python train.py --model="sound classifier" --train_examples=26041 --time_shift_ms=100 --num_classes=2 --depths=[1, 1, 4, 1] --widths=[80, 128, 240, 416] --residual_init="zero_last" --max_grad_norm=0.5 --epochs=109.1 --adamw_weight_decay_other_params=0
Rows from block 2, named by matrix and row number. Rows with one number belong to one channel. Each number is 128 + 24 x the weight over its row's rms, rounded and kept within 0 to 255. All counts start at 0. After the name is the row's rms in percent of the matrix's.
# convs0: first 3x3 conv, stride 2 (model.blocks.2.convs.0.weight, 240x128x3x3), inputs 99-109, a 3x3 kernel for each
# convs1: second 3x3 conv (model.blocks.2.convs.1.weight, 240x240x3x3, transposed), outputs 99-109, a 3x3 kernel for each
convs0.182 107 [ 98 145 174 106 107 142 132  98 115 156 161 129 128  97 119 157 122  87 107  93 162 183 172 184  66 204 163 120  92 131 142 121 111 150 117 121 189 130 126 123 115  60 144 165 129 111 120 114 111 145 149 140 125 116 134 124 165 139 123 122 133 123 141 141 118 153 133 111  95 116  91  91 159  96 128 131 110 104 159 132 117 132 149 161 126 141  82  97 144 156 129 116 118 127 124 126 134 131 146]
convs0.183 101 [122 155 127 157 128 102 136 129 141 133 119 173 128  99 135 128 136 139 100 171 148 109 167 194 175 132  72 118 104 130 118 150 122 131 105 110 166 130 132 125  88  93 152 135 100  87 128 131  64 111 146 140 129 180 105  90 117  80 159 163 125 117 111 115 152 132 149 134 140 130 141  89  87 118 130  94 102 112 140 123 124 117 157  97  98 105 113 129 120 104 129 149 121 115 130 120 148 135 102]
convs0.184 102 [158 174 111  69 180 124 120 146 123 105 112 110 163 162 112 135 114 137 169 115  99  91 140  91  53 120 124 125 134 113 102 107 119 108 126 135 116 152  65 113 136  99 104 100 137  96 146 120 137 149 137 142 114  98 118 123 144 106 139 113 140 141 140  68  71 133 112 172 142 165 207 148 143 114 143 107 158 125 123 137 141 100  90 138 125 122 149 169 161 150 100 129 132 131 128  92 179 163 155]
convs0.185 099 [115 184 113 130 129 138 147 142 137  81 123 149 156 209 114 126 106 145 149 142  66 136 136 130 152 157 104 156 143 127 105 107 129 166 155 154  99 147 162 157 140  97 122 148 129 156 109 161 106 150 125 144 108 142 129 105 144 141 155 168 120 108 114 139 129 146 138 139 174 105 115 130 125 141 126 132 100 117 111 152 111  62 135 128 144 161 130 162 127 131 135  92 134 104 116 115 112 136 128]
convs0.186 106 [ 77 131 143 128 134 119 126 121 120 143 129 114 122 163 135 124 111 124 130  92 145 182  95  84 153 139 131 108 130 111 149 116 164 126 131  94 133 144 158 121 118 129 154 160 140 171 154 133 127 113 151 106 117 142 114 116 116 115 110 132 120  99 119 108 152 154 142 135 168 125  92  95 126 145 131 135 133 132 130 118 134  81  95  85 120 114 158 139  97 127 132 123 125 155 134 129 122 154 115]
convs0.187 102 [134 111 134 105 117 144  97 145 122 110 108 139 105  86 109 106 105 131 195 127  98 212 177  85 120 119  94 119 118 103 120 115 108 160 140 114 155 187 120 144  84 122 129 115 133 131 170 126 103  73 108 122 174 137  99  95 117 106 117 149 140 106 155 117 118 155  98  76 156 146 130 193 144 110 115 135 103 163 133 109 147 134 108 137 131 116 133  80 103  91 154 144 120 124 115  98 142 106 107]
convs0.188 104 [168 128 132 100 112  90  92 140 129  92 115 132 117 152 127  86 102 157 157  68 124 126 138 114 141 169 106 121 122 141 106 117  94 111 152 107  88 144 133 114 118  83 159 196  99 149 124 138 135  94 172  96 118 110 134 131 119 129  91 144 151 178 137 141 174 136 154  95 118 106 126 130 138 132 123 115 133 154 113 143  98 127 133 133 117 136 149 125 109 107 109 115 118 116 127 128 153 118 104]
convs0.189 099 [163 146 125 101 137 127 110  95 144  96 114 155 190 115 146 117 117 118 107 126 125 106 130 105  89 134 130 135 160 159 107 101 143 121 122 131 108 121 155 123 141  99 128 148 137 154 117 104  91  72 154 171 136 137 125 151 141 143 126 105 144 147 117 121 124 116 115  94 113 201 142 104 124 119 161 115 158 129 134 150 113 109 124 155 162 118  79 123  97 190 117 149 149 124 119 120 153  93 115]
convs0.190 101 [110 124 122 155 142 112 142 125 133 136 153 121 107 138 102 135 165 130 243 190 164  82 127 180  53 135 148 142 116 107 129 155  98  96 117 144 166 207 143 147 111  89 112  94 142 129 154 124 128 122 113  69 145 122 168 139 133 126 115 110 111 148 142  89  44 122 118  98 130  93 161 109  96 125 134 151 135 109 117 130  99 154 116 124 126 132 148 103 156 144 134 135 137 120 137 125 140 147 133]
convs0.191 094 [128 138 147 105 120 122 102 108 171 131 154 144 115 151 140 100 178 121 146  98  88  95 137 189 174 143  96 147 113 135 110 125 148 121 144 101 104 125 136 109 112 121 142 138 146 100 194 131 139 157 126 100  84 115 116 119 116 136 135 144 149 115 100  97 115 126  94  99 128 155  82  79 133 142 117 121 154  93 115 122 141 107 114 111 149 133  98 163 178 133 114 120 114 145 117 125 120 157 142]
convs0.192 104 [179 170 132 144 142  86 164 145 126 126 132 128 115 153  99 159 150 114 143 126 124 170 157 182  58 145  95  89 128 146 153 125 156 100 158 126 158 180  69 113 138 155 141 140 141 130 159 118 121  95 100 124 134 103 150 137 140 107 124 122 148 126 115 121 109 120 124 144 149 141  89 146 144 151 126 131 117 144 132 138 121 146 121 147 146 120 129 160 143 114  75 136 113 144 108 150 121 125 110]
convs0.193 103 [103 143 127 156 141 134 156 165 139 138 132  90 151 106 123 121 143 110  83 102  74 125 147 102  83 107 106 129 111 119  84 143 103 121 134 118 174  97 124 150 138 100 133 119 102 124 122 161 160 148 135 115  97 126 125 147 126 122 102 107 110 114 160 129  79 117 119 120 135 185 142 125 138 111 117 136 144 122 157 126 114 152 112 146 121  98 104  95 120 163 133 150 127 128 128  87 125 107 123]
convs0.194 097 [103 124 195 132 105 131 126 114 136 100 128 132 144 126 128 122 135 100 229 128 127 144 132 152 112 129 145  79 107 142 144 126  79 156 112 118 146 146 122 133 127 137 144 145 122 106 105 129 102 122  81  93 101 120 116 141 136 115 121 127 138 140 166  81 105 128 127 149 174 108 105 124 113  97 130 146 147 125 156 143 101 116 123  80 117 130  84 120 135 123 131 132 153 116 106 146 126 133 140]
convs0.195 101 [110 127 133  99 143 159 146 113 106 136 134 125  98 138 124  89 116  87 148 130  62 211 144 132 156 151 118 104 137 138 118 121 136 149 155 112 136 118 135 116 162 167 200 147  94 152 118 131 105 125 159 113  70 114 140 141 123 145 111 117 112 110 115 112 138 123 111 134 120 118 131 111 146 109 134 102  91 127 119 124 158  82 115 132 138 123  98 128 175  95 129 125 116 125 138 145  96 129 120]
convs0.196 104 [150 139 166 140 148 120 105 152 131 139 109 154 117 136 145 144 145 102 136  90  84 118 141 137  91 171 146 161 128 122 116 137 118 133 160 121 168  99 134 162 172 160  94 144 130 160 145 111 124 155  97 141 114 182 134 132 126 124 143 136 111 147 113 124 139 120 163 157 125 100 117  96 111 116 137 119 116  96 120 118 145 173 149 119 120 108 107 128 153 117 121 150 136 134 116 146 125 140 131]
convs0.197 100 [ 89 118 108 130 118 130 147 116  93 101  98 161 157 169 131 114 122  76 146 128 101  81 140 165 132  52  59 126 121 119 142 108 141 139 123 134 131 164 165 195 188 104 105 167 122 124 120 124 163 155 157 164 168 169 141 124 157 141 118 105 103 111 120 114 100 119 118 136 137 113 153 115 112 122  80  94  88 102 160 151 116  84 132 146  73 136  84 127  91 146 139 124 129 119 103  79 115 149 132]
convs0.198 097 [115 149 134 117  94 166 118 135 109  75 103 134 123 137 125  95 130 126 161 127 166 160 203 159 157 119 128  91 103 160 133 141 168 106 142 116 131 134  94 135 141 143 135 186 150 146 129 108  88  91 113 154 116 112 111 131 143 146 142 111 112 130 141  90 118 122 107 110 172 135 118 161 107 133 138 153 129 128 110 100 136 145 122  90 160 157 104 158 111 142 119 119 112 121 114 132  79 118 131]
convs0.199 095 [150 126 156 129 123 123 141 132 122 136 143 104 128 155 115 146 120 142 140 133 111 136  59 142  66 116  79 134 159 132 109 115 148  99 140  99 108 119 181 115 139 116 132 121 123 110 111 152 132 137 152 138 131  95 140 120 117 135 100 111 156 136 148 118 104 126 124 114 127 159 107 101 139 132 102 122 121 137 128 112 113 102 176 155 123 136  90 177 131 159 131 142 114 112 116 110 104 117 134]
convs0.200 101 [111 118 120 146 160 161 110  93 141 101 127 118 126  96 118 142  98 107 177 144  90 128 106  51 147 185 181 112 131 137 102 148 123 164 128 163 124 177 121 120 191 167  93 119  90 144 149 142 104 140  97 140  82 187 131 128 126 114 107 133 113  97 108 126 111  75 121 130 118 144 117 131 151 124  98 167 167 151 134 104  99 124  96 136 117  99 119 156 165 127 124 124 113 124 122 126 133 101 110]
convs0.201 095 [155 104 101 127 151 132  80 142 129 124 133 133 165 123  93 119 163 118 127 111  48 132 120  92 152 150 183 158 178 155 154 102 114 130 100 114 136 111 176 154 143 157  81 130 129 161 128 140 170  89 126 145 152 115  89 118 114 167 154 144  83 138 154 128  98 114 133 152 101 134 136 120 151 149 129 116 156 161 136 108 112 119 138 137 113 129 116 138 109  78 137 116 105 107 140 146 133 124 143]
convs0.202 098 [136 148 117 155 109 137 120 163 106 128 162 122 133 104 144 150 119 107 145 112  99 165 138 120 104  86 123 128 163 158  87 170 131 123 104 140 116  40  78 123 134 152 102 145 123 176 162 156 140 121 133 142  90 115 146  88 133 113  84 129  78 120 112 115 175 151 118 110 107 167 108 111 114 121 148 112 145 130 108 127 117 140 154 161 137 154 162 112  78 124 128 121 143 122 115 157 160 123 129]
convs0.203 087 [152 132  99 135 127  94 181 126 168 100 108 127 128 138 142 100 140 123 107 162 161 135 135 168 164 146 105 150 123 116 135 127 144 137 148 145 120 127 114 106 138 104 120 128  93  93 131 119 120 130 135 119  94 109 112  91 133 151 130 136 143 114 120 133 115 180 140 101 147 134  69  98 135 124 134 157 151 129 150 113 144 136 104 131 113 138 150  93 102  79 133 133 128 111 115 125 143 157 150]
convs0.204 096 [ 97 116 122 117  97 122 133 108 125 147 111 119 114 155 137 169 113 113 126 133 115 143 175  41 117 148 101 120 120 100 153 123 142 133 165 146 123 123 161 110 107 143 143 126 116 146 140 106 125 214 136 147 168 121 113 107 117 129 160 155 123 108 133 177 172 137 149 133 128  97 160 134 102 119 124 114 155 142 106 100 153 102 121  95 140 120 128 140 137 156 125 150 144 140 119 143 133 132 116]
convs0.205 105 [133 151 130  93 157  98 139  85 115 147 136 117 140 141 145  94 131 169 134 124 120 105 111 206 106 120 115 160 104 135 105 105 132 129 128 127  95 112 116 138 186 171 123  93 107  94 150 145 176 139  86 117  87 147 143 118 124 154 139 129 113  95 111 137 127 131 105  84 102 120 120 153 116 116 107 122 165 117 124 142 133 128 138 157 138 134 133 100 129 152 114 142 129 153 152 140 144 133 131]
convs0.206 103 [122  65 129 137 104 142 135  97 115 140 175 138 121 128 115 132 103 101 151 105 125 166 104 114  94 121 127 117 182 148 121 135 146 145 114 160 140 115 130 122 149  67  89  67 154 140 126 149 119 161 117 144 134 163 145 123 154  90 157 116 116 146 142 154 119 130 131 113 161 144 106 122 108 121 154 152 134 137 130 122 142 109 108 115 131 179 139 165  92 146 116 125  94 141 139 162 134 108 113]
convs0.207 108 [ 77 101 139 127  89 117 158 156 132 155 158 122 105 125 118 125 132 125 135 173 134 133 124 158 111 153 150 158 136  91 151 141 123 152 192 115  91 176 130 145 111 104 121  71  91 136 162 128 114 121 199 148 107 165 144 142 109 131 125 134 120 130 127 103 147 130  83 149 120 114 117 145 113 142 148 125 137 156 109 127 128 108 126 126 122 118 112 148 189 133 121 162 130  77 142 168 145 136 106]
convs0.208 098 [130  40 108 103 111 121 140 147 123  85 115 143 118 123 123  94  62 131 167 135 115  93 130  77 171 202 158 180 143 108  90  94  93 156 161 184 106 128 114 112  90 143 130 170 130 118 118 142 146 121 161 151 107 100 109 113 121 118 102 143 139 127 113 130  54 101 116 162 139 181 152 116 120 133 130 156 119 140 138 100 128 181 157 107 108 143 140 167 171 129 119 118 137  98 117 153 123 117 112]
convs0.209 104 [123 213 155 133 189 108 127 145 169 125 146 138 102 113 125 116 110 133 139  89 107 122  46 125 133  87 133 116 116 124  84 158 144 144 118 146 172 104 118 127 133 145 125 134  74 113 170 118 167 193 139 139 105 126 142 144 134 138 137 159 106 104 113 122 130 118  97 104 114  98 151 137 121 144 114 117 147 131 139 131 112 119 128  85 133 164 127 150 148 183 118 118 128 137 159 144  94 151 115]
convs0.210 105 [119 156 114 130 104 130 113 135 100 100  86 122 144 132 126 176 181 121 168 175 185 151 157 117   4 100 172 144 127 138 159 111 107 118 147 151 145 135 117 137 114 136 142 134 143 133 154 112 102 105 107 134 140  94 125 135 103  94 131 119 117 157 131  84  74  72 142 150 150 139 106  84 106 129 114 156  98 143 122 139 150 153 149 105 134 109 154 140 125 124 125 112 143 131 110 128 138 159 134]
convs0.211 096 [123 106  87 173  91 144 122 147 133 118  81  96 146  87 122 106 161 161 142 109 136 238 137  76 149 122  64 103 120 125 150 109 118 125 149 133 146 122 174 130  93 139 130 155  96 122 108 167 145 121 121 118 125 149 126 123 139 138 100 106 102 134 137  96 137 135 125 140 122 155 142 106 128 114 137 163 111 147 105 151 122 104  90 123 107 111 137 103  97 127 148 137 161 116  89 101 130 128 116]
convs0.212 098 [151 137 140 104 141 129 101 128 144 111 160 133 142 135 129 132 144  98 155 174 128 123 151 112 136 186 168 142  90 120 147 122 146  90 123 121  96 113 158 121 121 122 121 124 132 103 110 143 136 130 105 132 138 144 164 136 122 146 137 131 124 159 117 154 123 113 127  99 161 207  74 107 144  98 111 155 132 111 133 126 146  99 147 123 159 145 110 135  93 176 119 129 155 118 122 145 119 138 104]
convs0.213 105 [181 104  99 114 135  80 111 117 102 108 131  90 156 156 128  96 112 109  99 113 118 112 144 137  79 129 190  81 129 140 144 123 153 138  98 124 161 144 151 133 154  77 129 150 152 145 132 116 160 135 134 112 112 144 122 106 108  93  78 136 107 143 138 129 170 143 116 152  94 123  78 153 102 163 126 120 150 122 128 125 125  80 121 129  78 113 121 130 145 137 133 118 124 134  99 122 132 123 107]
convs0.214 095 [113 119 163 117 110 126 144  86 102 143 137 109 123 135 125 143 125 131 108  86 100  97 105 150 111 101 134 131 111 142 130  97 102 120 148 107 175 121 120 178 100 102  95 109  93 145 147 148 119 118 115 128 141 152 121 141 113 126 117 115 162 134 110 119 133  82 111 134 115  90 179 151 127 138 163 119 131 107 104 120 137 157 114 140  99  90 101 128  89 114 131 124 128 145 148 119 120 112 112]
convs0.215 106 [139 122 130 107 117 125 150 118 145 132 134 120 148 157 142 119 118 131 165 155 100  91 150 150 136 127 142 122 147 122  91 154 162 127 148 109 114 118 127 148 110 112 102 112 116 167 147 108 116 171 162 154  77  85 155 119 143 122 123 129 112 128 140 148 149 114  69  68 113 133 161 130 184 151 121 140 146  81 174 132 132 146 160 119 158 101 120 143 151 165 114 166 116 134 114 116 127 143 112]
convs0.216 101 [141 115 164  99 114 137 149 120 115 140 150 125 111 100 119  92 143 196 160 144 109 127 120  92 206 150 116 143 127 122 137 130 119 150 148 142 169 114 158 144 142 150 127 163 109 128 157 159  93 158 145 117  95 149 126 123 120 127 119 142 113 158 108 155 151 111 119 141 141 153 145 110 132 136 113 133 126 160 124 170 139 160 127 110 151 116 120  93 140 132 142 153 123 137 117 148 116 132 104]
convs1.182 105 [ 97 114 104 159 126 109 119 156 184 115 137 119 188 174 137 102 110 109 139  94 113 108 118  91 122 122 126 188 148 104 133  96 167 126 131 107 167 116 142 126 144 142  85 119 107 134 134 129  75 112  46 155  81 151 120 159  70 145 115 121 140 146  92 106 133  94 141 130 128 106 116 159 105  90 152 110 117 183 121  97 131 128 122 112 101 156 138 132 118 134 131 129 141 123 167 121 117 111 132]
convs1.183 097 [ 91 123 136 119 136 115 135  98 114 107 110 122 139 152 107  91 136 145 112 131 109 137 157 112 101 158 109 136 163 164 144 140 130  98 105 167 123 137 125 136 115 113 141 102 142 142 152 114 140 126 187 100 134  91 145 141 164 163 179 157 127 142 107 150 115 170 146 125 106 139 116 152 160 155  93 124 141  78 132 126 140  99  88  88  94 141  87  96 169 167 139  93  94 104 132  92 155 149  91]
convs1.184 087 [120 103 136 111 120 191 138 102 140 108 134 109  82 112 155 108 104 103 139 121 125 172 107 131 137 125  95  64 161 139 101 127  87 140 128 142 138  75 147 122 118 164 105 141 122 164 163 175 118 140 118 150 132 128 104 114 127 143 127 141  96 101 177 123 176  74 110 136 111 131 115 121  92 118 150 114 106 132 118 128 146 145 144  71 110 100 161  94 154 123 104 130 117 117 112 117 152 119 156]
convs1.185 101 [122 155 147 108 165 128 159 109 126 143  79 155  94 134 108 135 113  91 103 136 129 136 139 100  94 131 147 121 136 142 144 100 118 144 125 105 173 113 156 139 112 118  97 114 144 117 138 118 120 125 107 147 105 144 122 116 153 108 118  77 136 129 120 141  88  84 137 106 144 127  86 152 139 124  90 118 111  98 143 150 123 132 180 147 115 127 135  82 117  99 140 141 125 130 136 118 146 141 126]
convs1.186 090 [ 93  99 132 122 161 120 130 104 117 112 144 165 148 107 141 115 125 103 106 135  96 166 127 141 153  91  80 218 133 159  83 120 135  97 113 129 178  97 171 108 139 132 137  76 118 134 110 146 133 111 135 149 108 148 138 125 106 132  98 120 143 103  76 120 137 157 116 177 153 131  85 127 135 125 143 159 109 122 148 137 160 132 103 127 155 116 117 120 120 112 115 126 162 110 130 153 132 113 130]
convs1.187 106 [132 118 139 125 118 174 168 165 177 129 170 147  85 128 185 110 135  87  92 109 101  83  97 140 139 114 111 114 141 143 163 186 146 125  99 109 105 153 132 116 155 137 131 108 137 103 126 123 128  91 118 119 130  76 120 106 113 139 138 167 129 141 150 114 140  99  99 177 117 136 109 140  94 147 127  81 114 116 129 150 128  92 171 161 109 121 124 177 138 120 154  83 124 142 169 115 129  98  90]
convs1.188 095 [125 129 165 133 116  98 141  92 152 100  92 111 190 125 167 117 162 102 152 152 137 116 174 133 116 131 155 145 137 107 100 164  99 137 102 127  96 131 138 142 123 101 137 141 162 103 138 126 132 140 102  98 126 174 130 134 135 124  95 108 137 103 114 179 109 104 148 132 119 155  98 125 125 144 120 105 147 117 169 107 122 104 169  78  97 176 132  98 130 142  92 140 103 111 117 124 136 150 155]
convs1.189 099 [154 134 111 158 114 144 102 122  83 155 157 126  94 112 117 125 111 135 154 120 110  86 142 109 120 133 113  86 142 123  89  92  93 171 100 129 109 110 158 103 123 171 180 116 168 109  98 171 132 117 147 123 109 121  87  92 143  83 134  92 158 120 139 121 142 122  70 167 109 118 102 128 112  94 144 139  81 136 130 134 185 111 139 162 176 107  99  99 139 102  97 131 178 119  79 156 138 158 165]
convs1.190 096 [110  98 151 148  92  95 125 127 123 153 102 114 146 128 184 125  93 113 146 129 130  98 164 114 147 108 140 143 107 140 169 138 153 118 133  93 127 124 120 163 116 173  69 167 130  95 139 144  84 115 130 129 161  88 100 164 155 113 123 128 141 103 159  99 121 177 123  77 123 121 118 155 145 123 166 104 175  99 154 137 120 103 112 134 160 128  92 136 154 153 170 133 142 152 133 169 119  96 124]
convs1.191 097 [114 148 158 122 109 102 107 121 156  57 152 165 156 135 123 164  94 106 118 125  75 160  83 144 131 106 107 135 103 106 116 155  94 121 147  99 148 107 118  77 140 118 152  99 138  99 124 140 135 105  94 105 126 123  93 140  97 137 112 111 137 139 107 120 166 113 123 114 124 140 148 139 130 130 129 139 100 173 113 103 105 125 124 137  96 141 129 135 112 167 116 102 158 155 147 113 102 121 166]
convs1.192 104 [ 92 118 127  99 158 114 152 118 117 138 107  76 150 130 131 133 125 127 133 132 122 156 138 135 140 115 154  95 151 122 128 130 100 121 150 126 167 122 149 145  73 110 110 122  73 117 139 120  69 103 132 139  87  96 153 162 172  90  99 154 150 153 101 155 100 179  67 124 162 158 113 131 119 120  90 124 104 135  97 109 166  96 117 120 110 129 126  99 169 132 119 111 141  80 141 129 177 130 132]
convs1.193 106 [128 154 145 145 104 127  95 125 133 118 133 116 102 116 152  86 111 127 111 116 133 127 117 128 133 132 167 120 131 123 145 137  70 153 118 123 145 140 127 140 126 126 165 134 141 107 148 123 136 127 128 121 145 160 160 106  89  95 128 114 164 142 120 129 109 131 157 137 128 157 144 154 162 113  74 123  82 154 135 133 125 117  99 155  99 117 137 106 100 135 110 138 167 121 124 152 143 146 159]
convs1.194 104 [134 117 138 103  71 132 137 170 135 125  66  85 110 111 126 107 123 120 137 128 154 104 110 139 154 163 180 151 144 140 133 138 118  94 123 129 128 122 106 145 122  83 103 141 107 131 134 139 108  81 200 159  93 160 149 184 110  90 123 168 150 140 111  97 152 120 107 121 151 107 155 151 133 124  97 121  90 132 138 125 149 153 122 114  71 103 112 133  76 109 163  97 123 110 130 129 105 126 114]
convs1.195 078 [134 119  99 134 159  96 125 122 142 131  62 137 134 153  87 118 110 127 150 156 146 101 125 141 153  83 111 151  82  96 140 145 168  92 109 114  99 133 136 131 124 126 139 117  83  93 118 132 125 143 148 169 138 119 137  91 147 110 179 170 122 135 134 104 119 121 159  74 138 130 151 128 103 171 116 125 106 154 150 111 125 105 140 167 132 141 122 149 107 161 107 149 109 153 179 135 107 124  69]
convs1.196 101 [189 133 168 104 143 118 115 132 100 159 114 120 134  75 148 126  80 152 109 127 116 129 107 118 143 160 119 165 132 151 120 127 132 110  99  93 149 148 158 159 173 125 176 147 109 171 154 117  99 140  90 115 103 168 137 152 151 145 142 139 163 136 126 109 139  93 110 121  99 153 116 127  95 110 140 163 154 166 147 137 128 124 132 140 107 108 129 109 117 134 142 171 127 144 139  88 148 133 107]
convs1.197 096 [144 126 135 122 180 112 121 122 118 150  90 126 151 122 131 134 151 156 123 118 158 141 107 135  79 131 135 147 141 127 110 145 134 164 149 140 108 154 144  83 169 156 142 125 114 127 159 110  90 125 130 131 113 112 149  79  94 150 122 150 160 105 169 203 111 121 156 129 134  98 115 108  93 114 112 108 159 129 119 116 113 106 158 146  98 120 145  92 128  95 109 117 116 151 144 153 143 120 115]
convs1.198 102 [137 140 146 145 122 114 107 175 173 145 167 181 123 132 148 116  90 106 108 118 130 104  96  95 128  68 118 157 154 106 161 161 106 126  95 142 169 124  69 129 104 160 128 100 114 116 111 125  75 134 133 115 133 109  70 166 133 150 100 137 181 130 101 126 155 141 137 107 122  84 134  96  89 118 112 103 165 128  92 151 154 122 168 117  80 151 115 175 147 140 125 107 159 140 108 115 180 109 153]
convs1.199 109 [120 109 117 116 175 121 131  76 111 105 135 123 104 101 120 142 115 136 108 101  96 128 124 126 107 164  91 120 127 140 123 125 142 134 157 128 145 193 129 106 102 127 171 112 106 147 121  88  92 163 156  53 151 144 143 135 133  98 171 178 158 130 126 136 147 105 129 108 177 146 111 102 125 108  97 165 121 145 146  92 137  84 115 114 108 143 139 128 160 150 142 109 151 131 155 155 127 165 117]
convs1.200 114 [176 137  98 123 159  80 104 121 121  99 152 129  68  55 114 151 172 162 121 130 144 137 149 155 125  91 119 128 128 133 157 119 167 127 145 123 120 130 130 149 119 155  89  61 140  94 131  97  93 117 110 112 122 135 129 144 118 117 146 118 104 112 153  99 166 118 169 104 120 154 102 120 128 121 100 131 137 151 111 161 139 139 105 111 113 122 129 146 131 153 126 107 105 147 125 200 149 114 106]
convs1.201 086 [102 119 133 115 154 125 105 119 132 133 125 131 154 129 113 130 124 124  75 101 100  98 116 167 152 155 114 109 105  84 105 117 134 107 156 131 127 137 133 169 127  89 175 108 108 122 159 122  98 168 122 104 105 130 124 130 103 132 111 133 121 132 136 150 209 113 135  97 149 125 119 109 142 150  80 146 144  92 131 125 122  82  72 138 108  94 123  97  87 119 118 118  94 100 149  94 130 133 105]
convs1.202 098 [121 145 182 113 133 141  85  83 143 109 113 129  99 174 152 117 110 103 105 119  79 121 122 149  85 124 103 151  83 170 123 114 136 138 122 150 131 153 128 111 134 141 139  74 145 142 146 144 126 168  92 108 176 146 129  84 119 125 121 121 149 135 127 101 104 157 120 141 110 184  90 135 149 114 139 164 115 145 118 145 123 118 146 127 131 126  92 140 115 113 143 161 144 190 172  92 116 146 171]
convs1.203 083 [104 155 156 145 134 154 137  63 119 135 117 154 170 124 117 131 155 108 139 138 117 111  97 127  68 120 178  63  92 183 113 128 126  89 156 136 140 115 158 142 121 131 120 161 106 100 136 111  96 109 129 127 127 124 111 101 108 141 109 160 124 126 131 109 158 114 133 148 118 137 133 117 108 140 203 127 130 141 107 111 116  99 117 144 114 137 139 146 101 112 161 139 125  89 152 101 151 144 133]
convs1.204 096 [ 96 125 106 115 120 137 123 106 169  84 113 117 142 118 115 135 131 115 120 129  98 132 124 106 113  63 154  94 112 134  98 106 103 123 126 117 137  97 149  79 114 102  58 136 120 141 166  92 148 100 116 170 125 153 143 129 118 121 116 106 168 142  90 146 112 128 105  71 146 148 145 119  83 103 162 161 135 168 113 133 142 128  76 117  90 159 145 107 109 127 106 155 109 115 128 122 112 161 126]
convs1.205 108 [172 132 113 108 103 126 125 117 128 151 144  72 114 137 128 125 125 137 109 166 140 133 187 127  98 127 124 168 121 126 113 135 141 121  97 115 124 154 123 138 120  99 108 132 149 120 141 103 132 104 111 109 110 149 153 169 143  53 155 151 127 123  98 128 117 132 145 122  64 147 127  88 148 132  89 113 116 129 153 108 102 132 116 115 120 134 134 164 139 149 115 196 132 145 161 105 104 128  87]
convs1.206 108 [115 164 147 148  99 139 122 128 150 140 179 126 118 130 134 109 118 103 131  92 164 163 106 132  91 110 127  86 111 113  49 118 137 123 140 136 119  95 146 140 147 103 113 175 163 187 112 125 127  92 162  97 100 141 137 135 107 122  91 137 136 146 150  52 149  81 107  89 125 118 159 147 107 109 147 102 163 178 110 124 135 114 123 118 115 129 149 140  83 127 164 125  75 185 153 137 142 154 159]
convs1.207 100 [108 141 126 149 147 141 160 100 162 108 123 153 129 127 114 170 141 131 114 124 133 100 153 141 132 161 113 136 110  55 119 108 111 127 117  66 123 101 132 124  87 111  95 132 135 105 191 123 206 161 105 150  90 144 153 228 130 110 123 123 118 117  92 180 129 124  83 110 133 126 163 115 105 141 150 138 120 133 129 145 173 136 162  92 175  81 107 144 139 126 115 162 129 147 131 175 155 138 127]
convs1.208 110 [133 129 142 112 100 138 137 103 140 118 131 148 156 125 119  91  92 119 137 139 124 136 155 124 113 123 138 130 100 115 116 126 110 153 140 130 141  75 144 118 151 139  96 108 151 124 143 150 115 142 137 129 126  93 115 144 130 134 118 135  78 131  85 129 132 106 138 125 157 145 151 110 152 147  95 157  66 155 105 103  92 181 183 116  81 130 120 125  72 169 147 149 157 125 129 185 119 144 117]
convs1.209 094 [149 106 148 107 140 111 112 131 149 117 122 124 151 101 110 102 148 114 133  98 117  90 134 149 141 110 109 137  95  64 162 103 115 154 125 159 158  94 111 178 138 126  74 124 130 110 125 113 111 107 130  90 129 149 139 117 157 130 120 131 142 154 166  95 125 146 120  90 101 137 121 117  98 136  97 115 174  87 147 138 130 113  89 105  97 145 132 113 120 193 104 172 120 126 133 140 122 112 106]
convs1.210 106 [138 145 101 133 113 106 150 125 131  94  97 105 131 108 106 142 158 124 125 122 130 111 113 122 126 151  87 118 122 136 121 111 119 145 129 153  85 153 136 153 142 170 119 135 125 121 147 106 124 133 136  83 123 108 126 105 126 164 123 113  88 163 155 117 119 158 106 166 117 123 112 147 120 159 128 114 155 127 138 151 151 115 120  97 123 157  57 113 165 124 160 128 172 145 159 117 106 130 155]
convs1.211 092 [ 98 114 138 156 123 153 141  78 111 120 144 144 128 153 121 121 134 142 120 150  88 102 138 101 135 166 141  95 105 123  92 142 106 139  99 125 139  96 113 147 133 118 156 149 105 121 115 143 120 149 117 155 121 132 153 110  81 106 156 114 127 188 134 140  86 165 109 163 159 133 119 178 135  93 153 188  92  92 115 130 123 134 145 149 149 103  99 107  93 111 114 154 112 147 153 114  98 116 141]
convs1.212 083 [158 138 143 159 100 122 136 119 106 110 101 143 113 124 132 103 112 110 142 130 108 118 141 104 197 147 128 138 157 130  80 135 157 162 109 143 129 109 134 183  96 111 153 134 130 132 103 131 123 112 101 129 106 138 107 135 129 139 109 123  99 161 112 173 135 135 140 131 166 122 122 117 114 116 140 108  99 121 165 139 149 118 162 126 121  79 150 134 155 115 108 167 161 134 181 102  87  94 139]
convs1.213 102 [125 108 115 167 146 158 205 140  93 132 127 183 167 111 130 128 169 116 124 155 155 122 114 120 131 104 123 120 168 151 124 130 118 113 172 148 105 162 148 108 181 171 132 143 142 118 103 117 139 118 119 115 169 134 105 121 143  99 121 123 126 111 123 153  95  90 144 120 172 130 141 120 139 117 129 154  99  91 104 164 152 158 138 108 108 106 117 153 135 140 114 138 153 114 102 106 138 127 102]
convs1.214 097 [105 133 142 131 129 125 143  83  68 111 151 160  82  81 125 141 152 118 142 109 120  94 107 125 105 117 115 120 167 126  98 127 137 102 105 123 150 130 140 158 154 124 135  90 111 113  84 152 104 145 146  91 151  93 126 137 169 162  90 109  72 131 100 110 131 134 107 130 170 142 141 135  98 180 126 107 124 121 138 174 102 167 181  96 155 147 113 140 140 119 134 144 138 104  72  97  98 126 164]
convs1.215 088 [159  98 148 166 114  94 104 111 113 126 107  84 138  93 127 135 157 136 138 154 124 113 122 131 116 144 140 103 115  82 131 126 176 139 117 112 100 109 144 185 140 125 123 152 176 168 109  75 104 116 148 138 135 124  98 126 103 100 113 118 156 152 108 134  96 166 134  95 167 139  93 124  84 125 146 164 148 140 113 115 124 114 131 122  84 168 124 180 132 116 133  94 106 150 123 104  75 116 165]
convs1.216 115 [159 115 169 116  87 170 122 172  76 114 130 137 148 152 118 124 111 112 136 126 122 147 126 149 111 120 104  98  95 131 139 128 118 109 110 167 119 124 112 148 136 103 110 142 142 127 126 138 115 110  83  98 160 137 123 119 130  64  67 138 173 109  81 137 132 165  81 167 136 156 156 124  81 128 124 127 137 121 118 154 122 140 133 116 132 115 158  92  91 104 149 126 102 175 149 125 122 190 163]